From a checkpoint of a small class-conditioned image diffusion model: arch unet, batches of 256.
Rows from block 2, named by matrix and row number. Rows with one number belong to one channel. Each number is 128 + 24 x the weight over its row's rms, rounded and kept within 0 to 255. All counts start at 0. Numbers have three digits each. After the name is the row's rms in percent of the matrix's.
# convs0: first 3x3 conv (model.enc.1.0.convs.0.weight, 128x128x3x3), inputs 40-49, a 3x3 kernel for each
# convs1: second 3x3 conv (model.enc.1.0.convs.1.weight, 128x128x3x3, transposed), outputs 40-49, a 3x3 kernel for each
convs0.14 087:144115132089102150124139127100125135124135153115123129128133153135108128174129127137116148110083160153150124077150125146118154113109108115129096098135106113161128116096121068123116187154130118126134134165109171159134127123114100158140114113133102161120118140105130137122
convs1.14 096:139113149119156143108129140128105092092141130107093170167148130114124163124131141120089122147175127116106105140110128126133144162137152121103134146136143174158105177136077121132156119181136122129115142106118153111176177167218112084114146160113140122117164151129135135108
convs0.15 097:124137149122215139147135125135140104128158124150138144112119138088124174123120183122132140133118117156094106099125121130135120133134125138125117139138105123133108145181109136074101117148146149114103115147121114141085158151115131105143111138087137159129147133126120137097
convs1.15 107:130166078150110111091153093106139129126119126145128119080136159117140141107162157118155137121152142148110147116102143110111097151103144101123113127115128133127101114096111137211112140099103151127155173155088147164113145181150165159111127099093101114150113135141121088083
convs0.16 098:071162148230091175079084110112136142107100155098114123135136159187126116157104137109151110233129149178174133142127169142092096132134104130121109123114137105114126161123119113154120084138119152098128115132142133165140184113130100146134133131139120176114138113125126099086
convs1.16 088:114106141135109107129147128104140146138137151070146132108158099124142131113127124118075114133131102133117129145116126142135131088130109144146164125144134123140138114138174103118166132151120098093117128113134125092124123123082135119139085114113131146115116118112190156151
convs0.17 134:126143138126116128119151144123101116146115118129118110160171135122153161141117128125139149110181124124082133128124085140145145114133122105102130170134127091142107115163112110091130129112105133111178126120116145134118129158136154156118080064125106135116128107136148160129
convs1.17 095:089083136133144136133130130133150162137203167137198150144161051117117131130120078128180120127142113119136137128104130137142111145123122142132143145109118129152156150138121126128101139103129117102114124139126093085070156132155119132095108139174119151094105107129115099116
convs0.18 091:164119098133096116132106112113157109120112117184124141117117110107121129140133118094107116116124139155120124120130125137129112150130136113133144131089192131137128108150162118105108090101097141137135134140171067134109229149137120139137138140099127170102089076087154126122
convs1.18 092:137131170054111133099124181138155103121142155165144118150097123135117118101107112148098107163189133129140117118095133123096090105120090138110116122181112109148104133097173118193166105076097110134087115104124139092156097182159152128165133091163116137103128165169125112106
convs0.19 130:132107119119144105130141123149138142153129095113142114137127125140155113128125126127121091119150109127106142129148159156127116127109124102105107125157133117110129124136102125091168127137127104127096127119101155123086144151146112184147086096131122157123143079135139126098
convs1.19 118:140152113131092140119111132145091125135136090126092082116090113105086125143123119121131114105119137112127151171142097109099139125139129148098130138086138148139114205150096128087118134145173159149153133130135165114128107101138085114127105104153121124107134114163142127132
convs0.20 088:143147098123120170151144126185107105131148129127143115153103119129131104151141092161168153130102096121114101113096119140131197158116070151109108112119131124157090143132090171079160138117157090123088099101138110146162075049102141120159124132138160127098126160120157153110
convs1.20 074:142132160130150145143117120122131126116124111113109086125117111096132150130114106139153127086123123109122137180172051144150118117162169142146145101123135151119134108132121107144087140120155148124153151145079145151184069136161129157096127151139142146128113127119148159119
convs0.21 096:184240172120103104107063056144151120074102108077118098118142168114138154087107145133109135128128150131142130134109071131143111132089134153110128139119141103134134150116158125152120115116104150109080103181156106138138142110091102066086110111102139178165146101144168120129
convs1.21 103:168145109119159111115060121180159182173143190167169219139156171135105133147101164083100141096130117124170177169164095126132156164162114095117136122117113156128074143157155131132167145124141150106115149131118183175131140149129116131126094115129126127092071108101067098107
convs0.22 100:157139142152125146102126159125126130128136110120146126129131150134108098136150092150118102106139141123104142128102108123128116098136132125111137124118153121117117133125128152116148155140063134191117105148099155168103127181177149117138110107166146136105117126093108148121
convs1.22 108:114110102142116090121077115135127119113090116184109098130134192133148151097120098112110157182140173122136117097120183129078135128161163091115121121128126098132124189122110087127128131152164143132074124133099103111111105166142172129136122130123107125144122087152150141140
convs0.23 096:160100146096115129145118143115137137131137091105132132123161136150120141118140132146133133097089142095128135117116181109138136147114104130129127145145105122129167148104137120142107137110202144099167102170122149105113118110147123114113153104121114122131125136099155104124
convs1.23 082:143096159101112162137150129119113162149162128090129117083142131138133124100138131132145140110171143104106105136112115183132138101165116113126163132132157112154152138106111126101147137130154165131170106111163109139126148107162129134186099112154124141143133124097144144139
convs0.24 097:132135091135115103143107083124123133115085125135135136115139180160183150150150108110149169123205209153161174121122134116085122131116102116175122139127105129141113122146127155103122127154110176190098177205185137132096114170142098117114112137091171133100141068122127101089
convs1.24 124:131084096098102099108095078102111120088103136105089138144137166150117146123123131150126087148138073078122121130108121129119135092128159149121163129130137170118104112081138143176099105090084123142110084145126118112156125137155158146100101104137169154133151138115144129114
convs0.25 095:131135135149133141151106089137132115124142120186141137099127129099123172124112103153164104113081097126093136130125123115126101127172104120112143165152115154125154172128147203141146143121122114096157134117096074113151141100126183097072147069139145166134152123129110126149
convs1.25 093:160128065113122107171115143138156122158073163130083125094135133088115182113148171172148129131145146167110093190079144150134115138149130083129119103119128097131134144129082112159082118126099105099162163145133124144157185188090110080100146114108092136139110160110106082132
convs0.26 092:122112135140148122141154131116082112139143162103136110113145103124118078172150115163093141069124130146107123125129090112110156150108137135115167166153122114102147089128097128157122148146108137158112097109136122155113109132133183133143123138153163158130128090101127118149
convs1.26 087:174137121133126126152149120136142148122122134177135135112152124134140145126083144116118154113150127118147151125162156104136147125125112093174162134133122103147169094145148103088134129074172156116135095168156117112114107107117159132076121125151082152171097168138100100131
convs0.27 102:162130183139158101135122158118135097151140103122150126122167115144098135122116130143141119155118121140152120121102119136137085130115135079108116161103126126143117158107139082142140129165162154183127082165095177148178067150099052156086090099087147118145163107139151130150
convs1.27 101:122130117132116107153165115111122104096110130125091109129136162141126158121113137142107209143117144127137103123101109137123129124146124155084123136134107155125176134044113093157124067179107132116112129175108150119084159151203086117152155181135161122092124108116129172121
convs0.28 107:134125126121155144119130131138128149136113154120127135082111109120089130099121121170120113148122142127131114133132133101150172036116136108099152130126138126109135113199126087167124129134148120092120132109083146186103132116115139124093092150108094142140121164154098088121
convs1.28 111:092127125091130143104137131115113102121139134108168127134132134125101123093123100107101132130132121159096088163137149054137143182134141125143114128118137115149121100091138117118149043080114087129136106156118102135109187166136173161115065055070152127134135133154148119160
convs0.29 096:148128127117114158113119150163163116097129129121108206102141144128149177095117108151127126102109117114162090132110109144150115169132098134161124093170141126132161166081135140141124146120134112111084122134143129137154125110138124106116169125117131129128160129148124096130
convs1.29 081:138143148126115159144106090096143127135118158140109095099134133115134130105122168141132171138143094138125081109109128134132123142154160149119181102139122154106141142123105127119133124125107150106166202105141201105143099148096098162133171122125142122132139134149126125094
convs0.30 086:116125124137144158116130155126129118145096117127135157086116111116107103088114094140137144136112144166141112101118170135107136135142121109115124098124114108090107120096094093118111122096079104152136117158075088093071091100085153149139113131102129121126113120121133142141
convs1.30 086:104147123141131136114139157094115161112138132140105184090116164117151150155126114184125141164132126147119135147124122107161156118139111149113148138138113140147146161151098132155121115139125117146140151147105157121159094105129096124115151113176146108126119102147101159110
convs0.31 093:135131164116097120112116122129128092128123109091169123134132132107131146133135145142141120179079135126118092117097144129150141116130137110137103111119105128121108088123097122136136107097079155143103113089100082121153110174125148083109130174154076152120151160175122102145
convs1.31 095:120130162089136174091115134141130170132113140155155109129116122090109074133126153144131119161158085168119116136117127122106144170147107115107130111134148143159121167201110127153139103117137116149139124139144113089162116116129150140123122092128137125136067036104145133156
convs0.32 096:087122129124104103210166111137107127128133116149165145112119114179145116125074154116121139150143150104123094085139086117099152134138121109165047160113106119104132081134097127133141141121137056160144158131156127107142120162113122162144087101141087075142166119115176128128
convs1.32 087:125086057149140116110162165109123136154087143114114134110135112131129152117188159181161142119127067114151139114122123138179147172143147113153135122119104142134140151110135133144094117139186114164178135097141137061142105128105101127162129123159115135122152114131114172125
convs0.33 097:136141071131149121174099170156122118134120121111133117114114176078100167100129147151133156166134186139149181145095104136139087102146103123138102107105128147115128102131124114117131119095158107159168098147178115134193139137134106148051150136085117089131161076132201080109
convs1.33 106:106139166078154176125144153094074104111104125098100151128160132126142160100091074146076098122119119059173093142112139145105144146168091155137135148157134188147100160095165105088108124142157131110139125172131119113111126180145106186163137168150152121113178120094177180166
convs0.34 094:145154171131119116106091127147117106099140112129148131131163144123135135160125108138159087111120103138090107118125114161090137108119158135120131113139134120119106144150145118118145090091178093116148110134200160188148126142187073103137109116185145126111124191151168087126
convs1.34 100:129114150118144121136097144157135113179125125150193110120130144120117132111119118122119134097129145136154161115171132129142139122133143140098139090120140113114159136137204137145197093120133123137077116164138143100129131136157139145163133117112094115100087096159132106103
convs0.35 138:133158108124087165105158119115124143131126121148109137163149126186123109153169113121125112109117150126134137155138111134121098172115125151100098127147103130127133150096118171130129138119110117135124131186066140113181133113097103137134105138105140103142137135093164134109
convs1.35 120:088116108090116100119078104130147181160161169138159166138135150130093144115100138106137147110114095096124110103125126139071086142120118129145150141119108135132125114114094070130111076113099105122103127123105129112132184165087132139109112136116101128081126139122131164179
convs0.36 091:149096085204106077134124130145112123122097154116164126164148091141131109120173116136129134125143119099188147170137122117146127114085132123111116140129156150081147181117124159055100161175091100128096133103159123142157112127168074154106107136121132124114138144116171113164
convs1.36 081:168158101151113114172163091141093132110133132125159156153105127140102132125106136088118146087109157108137062152150112111148162159179170138107142132130145135155107180058130124166119127139146137132122114114144141134168089116138154105137107130097111160111143089089153135136
convs0.37 090:120125103149128140177120127061144123155112101116115128085132130154118136130121103145127168145147106169093112074151114202127099147126154166138106158128102115099088134067150110122103161124150135122190133133147118090123091128122139121120137130132123119141111138146134154115
convs1.37 083:068096110127159101171145150133108132143134081141120169159174136122133108134115158163172091122166116102091103091133111140124101128082167162159130144137147110113121103116137150114133147131131080107148121126133123148123064140134154151131132166098080128122147119115134124150
convs0.38 089:167143123125111117145150144151118136141105122126127151107099136107077112163134106144141112157132110131132135136158156127136125151120171141108154152113092137132123156153098135132104133083098131121121138128143129094136070117093135162151117127154152131103142102167128139117
convs1.38 082:125142096129133118186141123139177143150131124097129114118159112095155130135145166154114107146101119110100136100122113136124124052114126106114069148142120137161133177168115144129097176076098123130168117123129115127127136122177104125101133164138137117145104104148127109137
convs0.39 095:083130107127168074143118108137162131117150118102169125108120094115132129135127122078159131140107122134092135130142123157120112130104101095150115143131103131136132129084152141133158119120110182166174156169099159107118112146143227156116117133130146124105116139129112145136
convs1.39 110:123125109150114148133113106132087115156129152123147127131128131162148158130156098169151130144134086129111094140115148153100115117121113107115126122102144142150126121162145106144115139124046088140202142124147117133124075093137176141085143093097132143122104094164166086111
convs0.40 098:129069095120110067210184093121109115095112132136130128126142188138150132109137146156135136130139137158141151137108098137113147104111124122165131121121132127135130175122121109109117174132127157153194157127112076072031114088091178117092182164131148158140098081164102130150
convs1.40 108:149106099172151131200176154135164197128129162128128127103109077117133089168104097134117143117143119102108116135169155125154122158171135108142108133122142127135136137115145119162133173104089111160175089110128049088100097091060141119130142139137127176174066157159103161126
convs0.41 086:152145159151123167156172164118090100122144098132159126121149137163109105135145153136142113106186150131118117103164148137103152114147141154162109148116073127148128131136119146112121141119120152153135133161163086151131137162106125100136158157146118115165147137138158126128
convs1.41 098:126153133148180134167179151115084152151127149144146155123112109118154086110114109170123110128103138113118142090087120110152130119079113132110127157126116155111122137132101150176085114124130133149096139123062113121075149078125202146122191104107149152094095099104101129105
convs0.42 109:121152109115077158160144140137128125139118121112143120072126146177163125132108107099106098162154145136093139141133122143096147188136100139137140152146136102100140147156132125101146105122146138118104147128142138105111151210167118114077133129149178175140127098143108130145
convs1.42 090:135125142133109162187165144136143106140119085087138091119147106102144117113160120133112139153134112136112128172094088115166110122157117104148168123137088141156106129216230153118155161183152128100113092103108098134091082098091103086110136113107126111140126127120149139099
convs0.43 095:161116124121143134143122112139112118126169113102098135127197145155122090129154115137117130090133147113116149145138125130146162147157130099105129102090124151125110143138104112107146130122107138118157131105110124153147150124108127101083152123080135137093127102095142105124
convs1.43 088:106080107118117158120122104137099154104114092119091166175104131131120128113095128157180138126100139105114088123114146090133127093159135125108121163136137133157095138115103096085136140162182130104145129121079121128160086112189137154125132128171116170087129116152205142148
convs0.44 113:123138119138130137138135118136125109129129111126137101112108124151173145090112127115112130124058167147150126132110117122115111129155123143101126123146110125101138155119111130100120147143177144171124116072086141054143121122176180052148159094152149120133142114089148078122
convs1.44 138:127151179132161155135128127157125136153144129141132119135129117140137094149161155163088147141139171131165180087158109100160116097126125116127153116127138122112114127083153144116100172167093116137182152120147188136124040107142086210136174150107158172145125116077124147119
convs0.45 099:138174110131114154123138142135105109143118149121133134089139118123169115112131131114107138113149138162145080164106070139142120135105137131138138121118125105145107108087095144135121150128127131177148123150131104118132167159110205159113088112054141120112125147090139142103
convs1.45 112:126113155106154129135117101098060130112109129122142125127142097128149107141121159137153118120169134147161122121147132124095127172135147113126141130149125090122137157184092095101103154166132127128088145169105099110096101097165139085118149099159134191161128116136142149134
convs0.46 091:135092147132107147111117152138105096134173158129122094173129122129131123150126145127143128138133118120136116148128104125108117132119134108154145077130143127114130134127141120170107158121148110114124113142135098155122099115134118098091161082105117153136141151164128107138
convs1.46 097:126164094141138134160144121138113145114101122178097116122151190156133134155134110108133193113130131114090127096081072208114080131148064129125160102098150108091126135130088184135143124114064113116134118110150107112158130161141133126103132079122129151098088143141125118148
convs0.47 125:131149120146136149114107133140126133141120141115127128152113103093071075120073081136115145125113115121135121083109128086112115110068108108118144108113108138104140141126160097080127142173128147104097144082101157126118147138147143093114091144101141121147107101144139122073
convs1.47 152:110145113178142087117156109139125118162134144120106095091162139117174083115141169172118141129144144108127128135101085139164113123134126146120147133152156100161172071154167166133117152082155152137121121141103141134121122150156147118134152140094119131119128144143134141152
convs0.48 089:108136128138161129107144098117098082136130163118119162121100109136143118124081135155118099181111122121114093139121115106136100102133123121148094153123140170114122162127138087154163115147133114141134125094141129123121161140090106121140095208102129105115145126158134146124
convs1.48 077:141107138115096116110143157099140152144143107108171104116151184107120121176115128146136121129152092122140142144150187141157148153133119142115161152157118144120108105154115100133129121158081132144173103097105158116131121124117139144109136134130126109094060154144145116154
convs0.49 109:095119167126101158151128137118113113149152092119130090096113124144132107129107127123155125139204122136149090135117177147112151128133126139143145101181123159131162134207112125144124118136097162177141108159080101109083154124100130141141156163204104122116119109139136141142
convs1.49 087:122159137138182173126152131152122101181123097181157114126158128164136142161157124177102128126123137096145065145142153127100120097157153128123140075111126120092101134125136125157163158100151131144165163102145163096089133091081116200113129158114147141132144134140158084155
convs0.50 092:126165140117160125125107103166098120121115108117131103146112111142174116103141144108105135079105130121101125125147133100148146111098139107107143092119158102117166123081122104159187134109138124094116140119181088123163132102122181171082184157127118132142143149151150118156
convs1.50 111:075036072126144107180122171133108113141134105154150110149125156136100130119143142160179138102127099144139152134162129135131106134142144109116145113119106100139158096129115058122136156190154141146108140119125132123125151121106116133096128137134117126136092116109093090152
convs0.51 094:119155100127096188161141125156124157146112128096106105150120142150126122133128125055130131155192111128150166093145110121119137094148116159114107098195093156132111118097111138111127133125137159138093132106071138079127209157107110152122139096131079150105102169131141119142
convs1.51 096:118148137103116152081115128130121088137115059149118099107147158126129103112119118122121140146119126109133146125135127168110111163139130167166092124118160164169150146113139148120149153141137074128129088117147097149123171156125133142091139104093122111073152103117133126092
convs0.52 097:114122114130103119156161183111095127136128142114126140125100144148152102152095080158164126143106169159132172100125093123111140093155092100154135116127120144133099117106150107151096140110085083096147114151141167137067105154180138122082134101121108123153112131122125099096
convs1.52 101:112099098144151137118097123120108171144104136117163130153118093163148082135123117111121122159140128136108138186100174114137112141124140093100130110102158144112118212118129072107187166170152159136163175109171140103132137112140108149111092148143104183122129097130127143130
convs0.53 090:147132122125128131103093198118130122105109117127140143109131136149153135112127140094128101120116151175112100166150146128116124153141103117132151157134131151126120110155176121122108121151169124128082128129135118131118091102133136136112117120153148132111089087126106134179
convs1.53 090:119143133125088147134114136141117159124155149104116121118150085105135147097122132125127078111171154145157141113133130120176168083108100129091156108101116098130141112077095135117122088109107183139162140112127134083150126130137121137106132125117089129127139145185142117134
convs0.54 088:075113106070078147069113077123114106142184161119169129116130125069135136062151154176180110089139110147125116155113109178148134130134116132149134160143112136143131127102131116165141127136126138161122132180201167134128138134158100147133099099110116111127147105064131115114
convs1.54 094:128122118118126128065097094159105101108091111141126107107107151123113157145130119159129151144119133136132111130118165095141141122132080086102098153125135112135145108143126138095123106161122131124116159118142169092167121139148095130112113138144129123135161127091104103130
convs0.55 104:154117137140116148131114117098126113129162118101115136129130129141131129136120154142176113139152098137163124127099128131104098162107185157124133163145128105144107098145036147147085179183120142104140123159165136135141182035096187114118149127123116130143112168111130137122
convs1.55 101:144140121088149122149110136104166164131158134142121203133144104121141097114129092148117121116100112065120146136128139116122106132130096153164156118127092158137150121126070172180076175116092084198104132142109091150096083130118170134102179175152150153101183136106119146115
convs0.56 100:079158130084255172108086110116150123095167172132153127119128170104141186143164096103152134111167099164130146141161160157105139126147119081118161105111163107147120111143149115119122170101153131095138131120111116136144108114104115112125142082116138113155131145117100163154
convs1.56 091:172155183165133185115149149119095094101102156136125129110121119118121120115168177091085083137092132100140134097111081134141096109076126176154182130181110090135153084126123107103174124088104152138114137116110128123120150165115117099138153119103111113150170166164078134079
convs0.57 089:140166112107124120122106129109120134148122138122150138134139107129095167144151154114188110130128117125109096131141123119120091112104109115095141107112119136162127153108114138142164143151074170121123147155089128132146064114133118082124098114086147136142105166088140126114
convs1.57 101:123117085138103157087119096157098151139147108134110173104114148131137097136147099144169144132134136112097120129111190081133096113095101133139113130128142108181114145081108119117131104161069090159135125137107085146139157151098152164105107138125125146135131133168112143112
convs0.58 092:152092135132113103131133134133125132128132139113127135124111123140135144105098143116107129155127108157060121102149126138131176094122112146127129104064105116097142101179081119124152083118089137129155151111133083119134139091127106124142141155140161124190080140120158128128
convs1.58 079:136149167131142118116123088139137119143102117124099133138124155122127108156133121101095130148127118119113149102118141086174147171087169083178141109164123126107080129130194093159147176140092121113091140145089106073131122091118137177112140137103159108117145092127116129098
convs0.59 092:153136165104148161138103100136134129139123166095114114103112144129165089143142103161138166160145091128126104075128099139108153136148132137124103128174131122096121149116090160111154089125120116136138132137135142154145147076207150079167099097089168124129126133118146158140
convs1.59 100:143136123143128173139120118110109117080091129158173129198113144120129123154115157141142128123149149141164094130117129124135118187091154129160113135109107116109144115143189085122169131153158156109102102131120126113131111147141133100067138176137122109120116139154114133133
convs0.60 096:133108145103145104139122138136123123175131166119107164109108164159130084116153134132095126148089121118121103169171136110110124126143117155122134154128141165143105144070112141123078142166102122133146111129102125148122167155099141124126155118112121116125124143160116132144
convs1.60 090:101136117107117150115092094111142118137149099121122142147112123148139102145140114141148129109192118110147102133118164137110132125082095080117073127095136138154124134116118137150134189126107119093164161119155145097179165170096147152099150138081130162123103123145097108127
convs0.61 088:113085129124129135141133117142100136120103200134150127074104129153103145109106163126140149133135113110112149143128146143117115178179105097121133131138176135107126111074184141141131084126163101115110106110124169136143191142131115170111125133128105110130187117140140125162
convs1.61 074:172125131138093106111149133113106114091120136136145150107153194148111125151151150146148123183090136134103139179094076174117091151115092125125162089154110122158117124111133115125132110106141105132177110149177108124150143159115130142103141092087126139081105133086124133127
convs0.62 109:123166101167243162086133119108129123126113105119099109117142117152126158132127169139101111099118139075131144143154139095109161135150133114137146112070150148101142124126103125148122138144122130155127105124128137119151031109118096195166108169107118138108115137148094122100
convs1.62 129:103165088147239137130157111121142119113125123167120126166149139142171091110120108136131111102103105139128090092097145087145161126079109128127174138126179156129147098103100145101155134088110105119123133087118135068116151153078158161133124132123108088126109116168153152130
convs0.63 104:093126117116110140131134126145136118128100118154133132122116126104137107084108125135122131085130166100111056149141103118144100136142108145120109126095132117123141123125142108117147139153155150142127169090158098074121135109108136115155214188135117123101114125124154126134
convs1.63 124:134139157137110097154129109126157113095117096123132072111131137122124081105143115102132140129124139127139129145132147115100113118111114114133127110108098160142129087176145124170093078120168109116155102113131156089155159116112114138126098094121110124135197167120149144100
convs0.64 094:109128152118062129113113159126151121135097126127132157159133127140125139142083148149154135136139122137162125124113154147155145147112152127131139138100126111138139128137174109138163104129112136147156139177133143130172085115142117085165140093052107128134111120175113119115
convs1.64 101:149141119141131124088114148132119117146104095153121125160187153139121111179104087123170110122108149137164166159138150137103134096131154116135108157122166145148142156151089122100134102070106151125096140146121117132075183179185135153137099132146112164124112135132152098135
convs0.65 111:163125125139121143136111125119115123113123157130141117138132130147088135104166171085118118147158090132137146138122143160125108099100091142116120144118119123126160156120123147119117140098109112108138140121140133126098105091103122202153135188141102132110130129163118126108
convs1.65 109:123094147143142127125131122097133130112159127130144132142071154128130139083093164158122117111115116099136109127138139140119108131170116119124164149103165126105119152191166113123156089168132127107150112132150166146149099091117118151113076136141114100103157083098203125093
convs0.66 110:113140100110116142136150140101130128113153128109122113112139115127144145156131167143102155125153148128175159108114110129132158103111111119142103114166122091127128092157129108112127135176161112113122153143142079153131103077122100035157142146208112111121115128158118142142
convs1.66 130:135122170116108152103110167154117125124113130129124161139133102139092141104107144086100123107113115123112099164158132123110135105133112106134122119137159126143148112117140114120173121149191144128123147134108149144103150113163138168132114106063156170124128110094110128111
convs0.67 085:130098147140109129113093165100122097118123167140146125109166128095134077104055107138124163104134158133141126117164149149143171147107173131135140099109118150122136108156129107111126140158142143138136234126066149097129142147171097082118150151111132122105113116136097145079
convs1.67 077:101141146135141145170157118128128100133106116166120121159146089164095141165101143150146170111098130121133088085161139142140111107106143128130130129154172111142145091127118148120106116140146095137154135121105136116114160122139115120147100093185135104127175149111190147163
convs0.68 089:110121121153077121141132165126171127141134164111120110120081144138147126110121169131126168128133129131131149135129100160125147090159162124120107106163214093172103142139121122139162114140144136103085138125090149134122125119151144111146123155125128137147120109151120110113
convs1.68 089:130115116130131134142127108135095116134134124166129135093135163163145121134140135136128157137100134085131113086072146131127114184152087135148182132133141159166177075117144066098158143122090102146149155121134122088119155143109123173121122115096106109116121166165113131154
convs0.69 100:122106126108091120156159138133110077124099124110179165154164116146134118109118109140119155123120133114121092100160153151135128134108091161145160114103126129130137147125124153120133085131152134119099153095097153183163147133163145132174120101123124128094122141109151144128
convs1.69 105:157159172143190150115130152154125152171112117146156124161136069112134073136123066093130117139141111115134169127144091138125119146107149114128118115137129103111102124112224125072200172169109124115070135133108135122043133145124135149152158100107130107131158103157156133179
convs0.70 137:130137120129104149126137131122136130128103132103129142138141105123123124119120111127123164140130141142094126156148123145091135131137095134151116126173112102140130129149127105171150091128112146159106137163113082124140124088113119102122114146104092170135107144102092147119
convs1.70 127:134131139140130129184147113095144104089109138117090102122153113114124116111090124158149126113123128126116144091146142145130145112102106140140135134156116129153133079122112123053015075103104166146124126135102098121120138113134107076138093108159096134118094123125112124187
convs0.71 114:172133149089133149119117106132150145097136143116111112108106120130136112155148122139094132129102117124137113146127143142125128110120136138091143130122128117112146107122123168134140120123136124139109167111125157121127124154134073147183085148163101118131115120112112105130
convs1.71 116:158102150149112146131135119167132106142141139074139089118120110102131121106103143095098125093128124087147102097174165133101111132075126116124137130129117173099130096089068160108143122113153125112066130113097094084121021065098105099147091131158144154162159159210133122180
convs0.72 139:146124124115143111144106137138117151124163098130137115134133130126135158131129135101141139100112161123138090171098136127126122102135139138176143111106156137087142140159149133149120118118126131124080110120140136104139184115169124164054149149155125150135152107145152115132
convs1.72 120:124166149124153129138118106125120113115135152148092122147098118091090134131130123134130156114145129140159170117134113135110161107139066117133115136141146144119100107064128093088077070097123150187133132158170159119128093126112142089072090095125114130106080127125140088159
convs0.73 102:048097113078101255092114220152135110093093134120137124111149128110105094126107128096138130148166120127113075097112133124119130136133138105122103128120118137123138146082106142134106140163160137170099175149062111146150094104146092165182090165140121100120129125185112098149
convs1.73 101:099134177035146161114156165149122116145115132140106093103132127081158131133154109133132111134150102125120135145128092154118139135137116170134095114119124136103137133085133139108085127143090172159123175161077123106075064124149091109169119154140150154177129145188111154159
convs0.74 095:133140152135118132142133136118101118124175120129130131114146116160150113135135137112126117091119138127149140153090080126142121121146159130142150114102123104167135121113151094095122110145120122131159143105108141127149079151130126095109108049145099071121123124089147160113
convs1.74 097:138091137171139139141101101120161138135099132131135139123128102124141113140117096121122140152104163138108130107158191144125164137118136128126140160176106103144119155119115110109093135157158112148142115116084141131157121100153137169117091100165147121090143078122131189167
convs0.75 109:094136161146166083126095117121117120144153117111155156151126113070093135064135149116122184107024155165058154085127148118132123119157149126128139124145105122125123066103151094131140166173124173132125084096118113146154116142150141118133165189064142097155147183150134108131
convs1.75 125:127115142128151125118148114120119104105081089082101099104100149130137117107097140206151101142111139126113162148135125107137147102166156156149148144168141137152132144082104150118072162155159096116114135133142121135110097126196113140129135085131141116062139120086153123160
convs0.76 101:134157132119127099143102123125140122117176161142094136112140110110135074200195148134100129142131156090143168120161094139165087102113113135114111105132118136131119136122108052107171135162096103136089082149129145128145058101134094195131086073079125157131134119143131120117
convs1.76 113:168126125158134146130118116093146103121082087142130134088104153137127128134103145112066150141131152125168139117138189126076112140130130132139130181109149122129126134085093050124157151143144122127117147108121172120123126132141152113145127155116132152140094134083117128134
convs0.77 090:164154158103126143139143129115089121117142141117096124159134130166169143167092074122134145152141110101159106093159138139139132122105150127114130122125140124158115123096106141138128095152157139130185131142112141113153153106113156115134150137152118142133122130126108130156
convs1.77 100:140149143133104161124111117135124124108096135156140155133134139129107123148137108164134125096155143088171123156113158125135098066093132155088152114139108114137134066123196165105125151138133100094141143086145128109145112139182076101107120150098130087135150167118126121135
convs0.78 085:128162136125109174112144098122076126147124178135162141113156157103145120190122163123078127136096183121141134158113125109115112120107113144105145174169110133151082086144129115147140144099109145168135130167189178125105139188098126150107124114134127111102107109148148143174
convs1.78 100:139132092074132113114139148131167147071126111097144140087105142120112167118139138117145114123154120132106130141087131153141147147116162131119172150131136124118114138136106140129108108165124125098136123157121123116132140116134126146132122145155112128149100121153154131084
convs0.79 100:133133143119147155135132166136114105137148127108141173100129141125134095118128089091075203096137105116131152138103119114125143121125150147125121143127098145138152136137167119141164087100160130128100145109120112110146168192134102153160118113148133118119167135143084097118
convs1.79 108:115110107093152177107121138139094128157115169173127137128102059138115110133129097126127161150155136108152141154120109091130098135125104115137109108157125136142102105141212113107126084091119121161118118098094144144099124157124149129127090118123179121157138131148123127174
convs0.80 095:114128156111111111166115131154122108131111137141127128133168134109086100141123101124100133120087122155159150132116146151106131123124125145135143104083143100121140109071187117107110150114170101121137145100160137148164172150145141137173182157136159154089106134101118133128
convs1.80 082:121131114141129150133133127135187123094168133082146090178125089159125136146114133113102142136121135111115125105119137090138123104152140119121150115129147138119147112157125193124081091123142129142108098132109130112144106086111141163163091114134112117130163187150175095091
convs0.81 085:143106091120158178137135124144119139117130106132123148098159137163122129121123142102096149129124157068128085109114114136154133101133106085170145126105128122114154110134094127141132137110125114111119155093083118126120084081073151131123131143129151113122122103088138172155
convs1.81 106:109147137121128142130172148108128104134080119164115085140154121143119113094129093127116157096104148114124147166129119116200132108127137109169119110115103120105152123192152165099109096104115129133165164129097145135156139144124031090123100156143117126112127135113125152105
convs0.82 099:110129108116144159105153135093115161125114120161127155176128125144164139120159131102135155125172144128120148131137159086110165116114142144120131102106164158126119103138154147135128130143098143116125124171157115082124137143120107123153144160114133115095099172115089118126
convs1.82 101:110136155054089165102129122126155154146128121089108166125165187146092125141141122155112153144063149110131096119128132178087187107156121103117134077144099120137120175138133111094073106131163167159155101099113133136105102113141076128135107132128140154144131158147153120131
convs0.83 090:110124102085125154129169125159145115141141101101113146121160094123118140096081157134170132118112150101111131114129159108120144189153148153168146158116102141131100108171107100118117124144106104106151127144094092137112095115104087137130151155135133104135148103154118122157
convs1.83 086:144063129154137114151135088104162099168121094115109091079154120113131118137111139181118122112128126141135074098107098147116128110119112131143142155142089136100132154163195074105160086104133139126127127112139098139146139084143115111136136126123136135131192142110138156132
convs0.84 124:150114115175212110165119118146139115137104117122098130135127126113142138112136186157120126173073083114081124133139111127166152122145111146123128131099115151130133111151145115070163123126154127168132133072133141152164086121134153166073153131110108116128144146087142123105
convs1.84 115:091124115133126117102118088133172150188143158168124144165144145158155119154143120135122115144129134132086144129131123127107133095114129132096118127107090121116084107152144056089136120135109121118148096143124105101128129138154124160151106136163168122125156133139133149182
convs0.85 117:084173131152184152117147130109127118127137121114134117114140102134123160136145131148136097168145098096110149148121132132099093133118106140146157106096130129134121145124163141080186148157149169130143151162175097142127104151186066170148105096125137123116143113161152164127
convs1.85 146:123145095163158108120164111127131139118137117130152100146084123125131162108093163133068110124125136117138107138133182160117122175110165136099125141127125149131138149168073117163082096110114099116094112117131059112123136132115088124139119162135124116143134095117133080121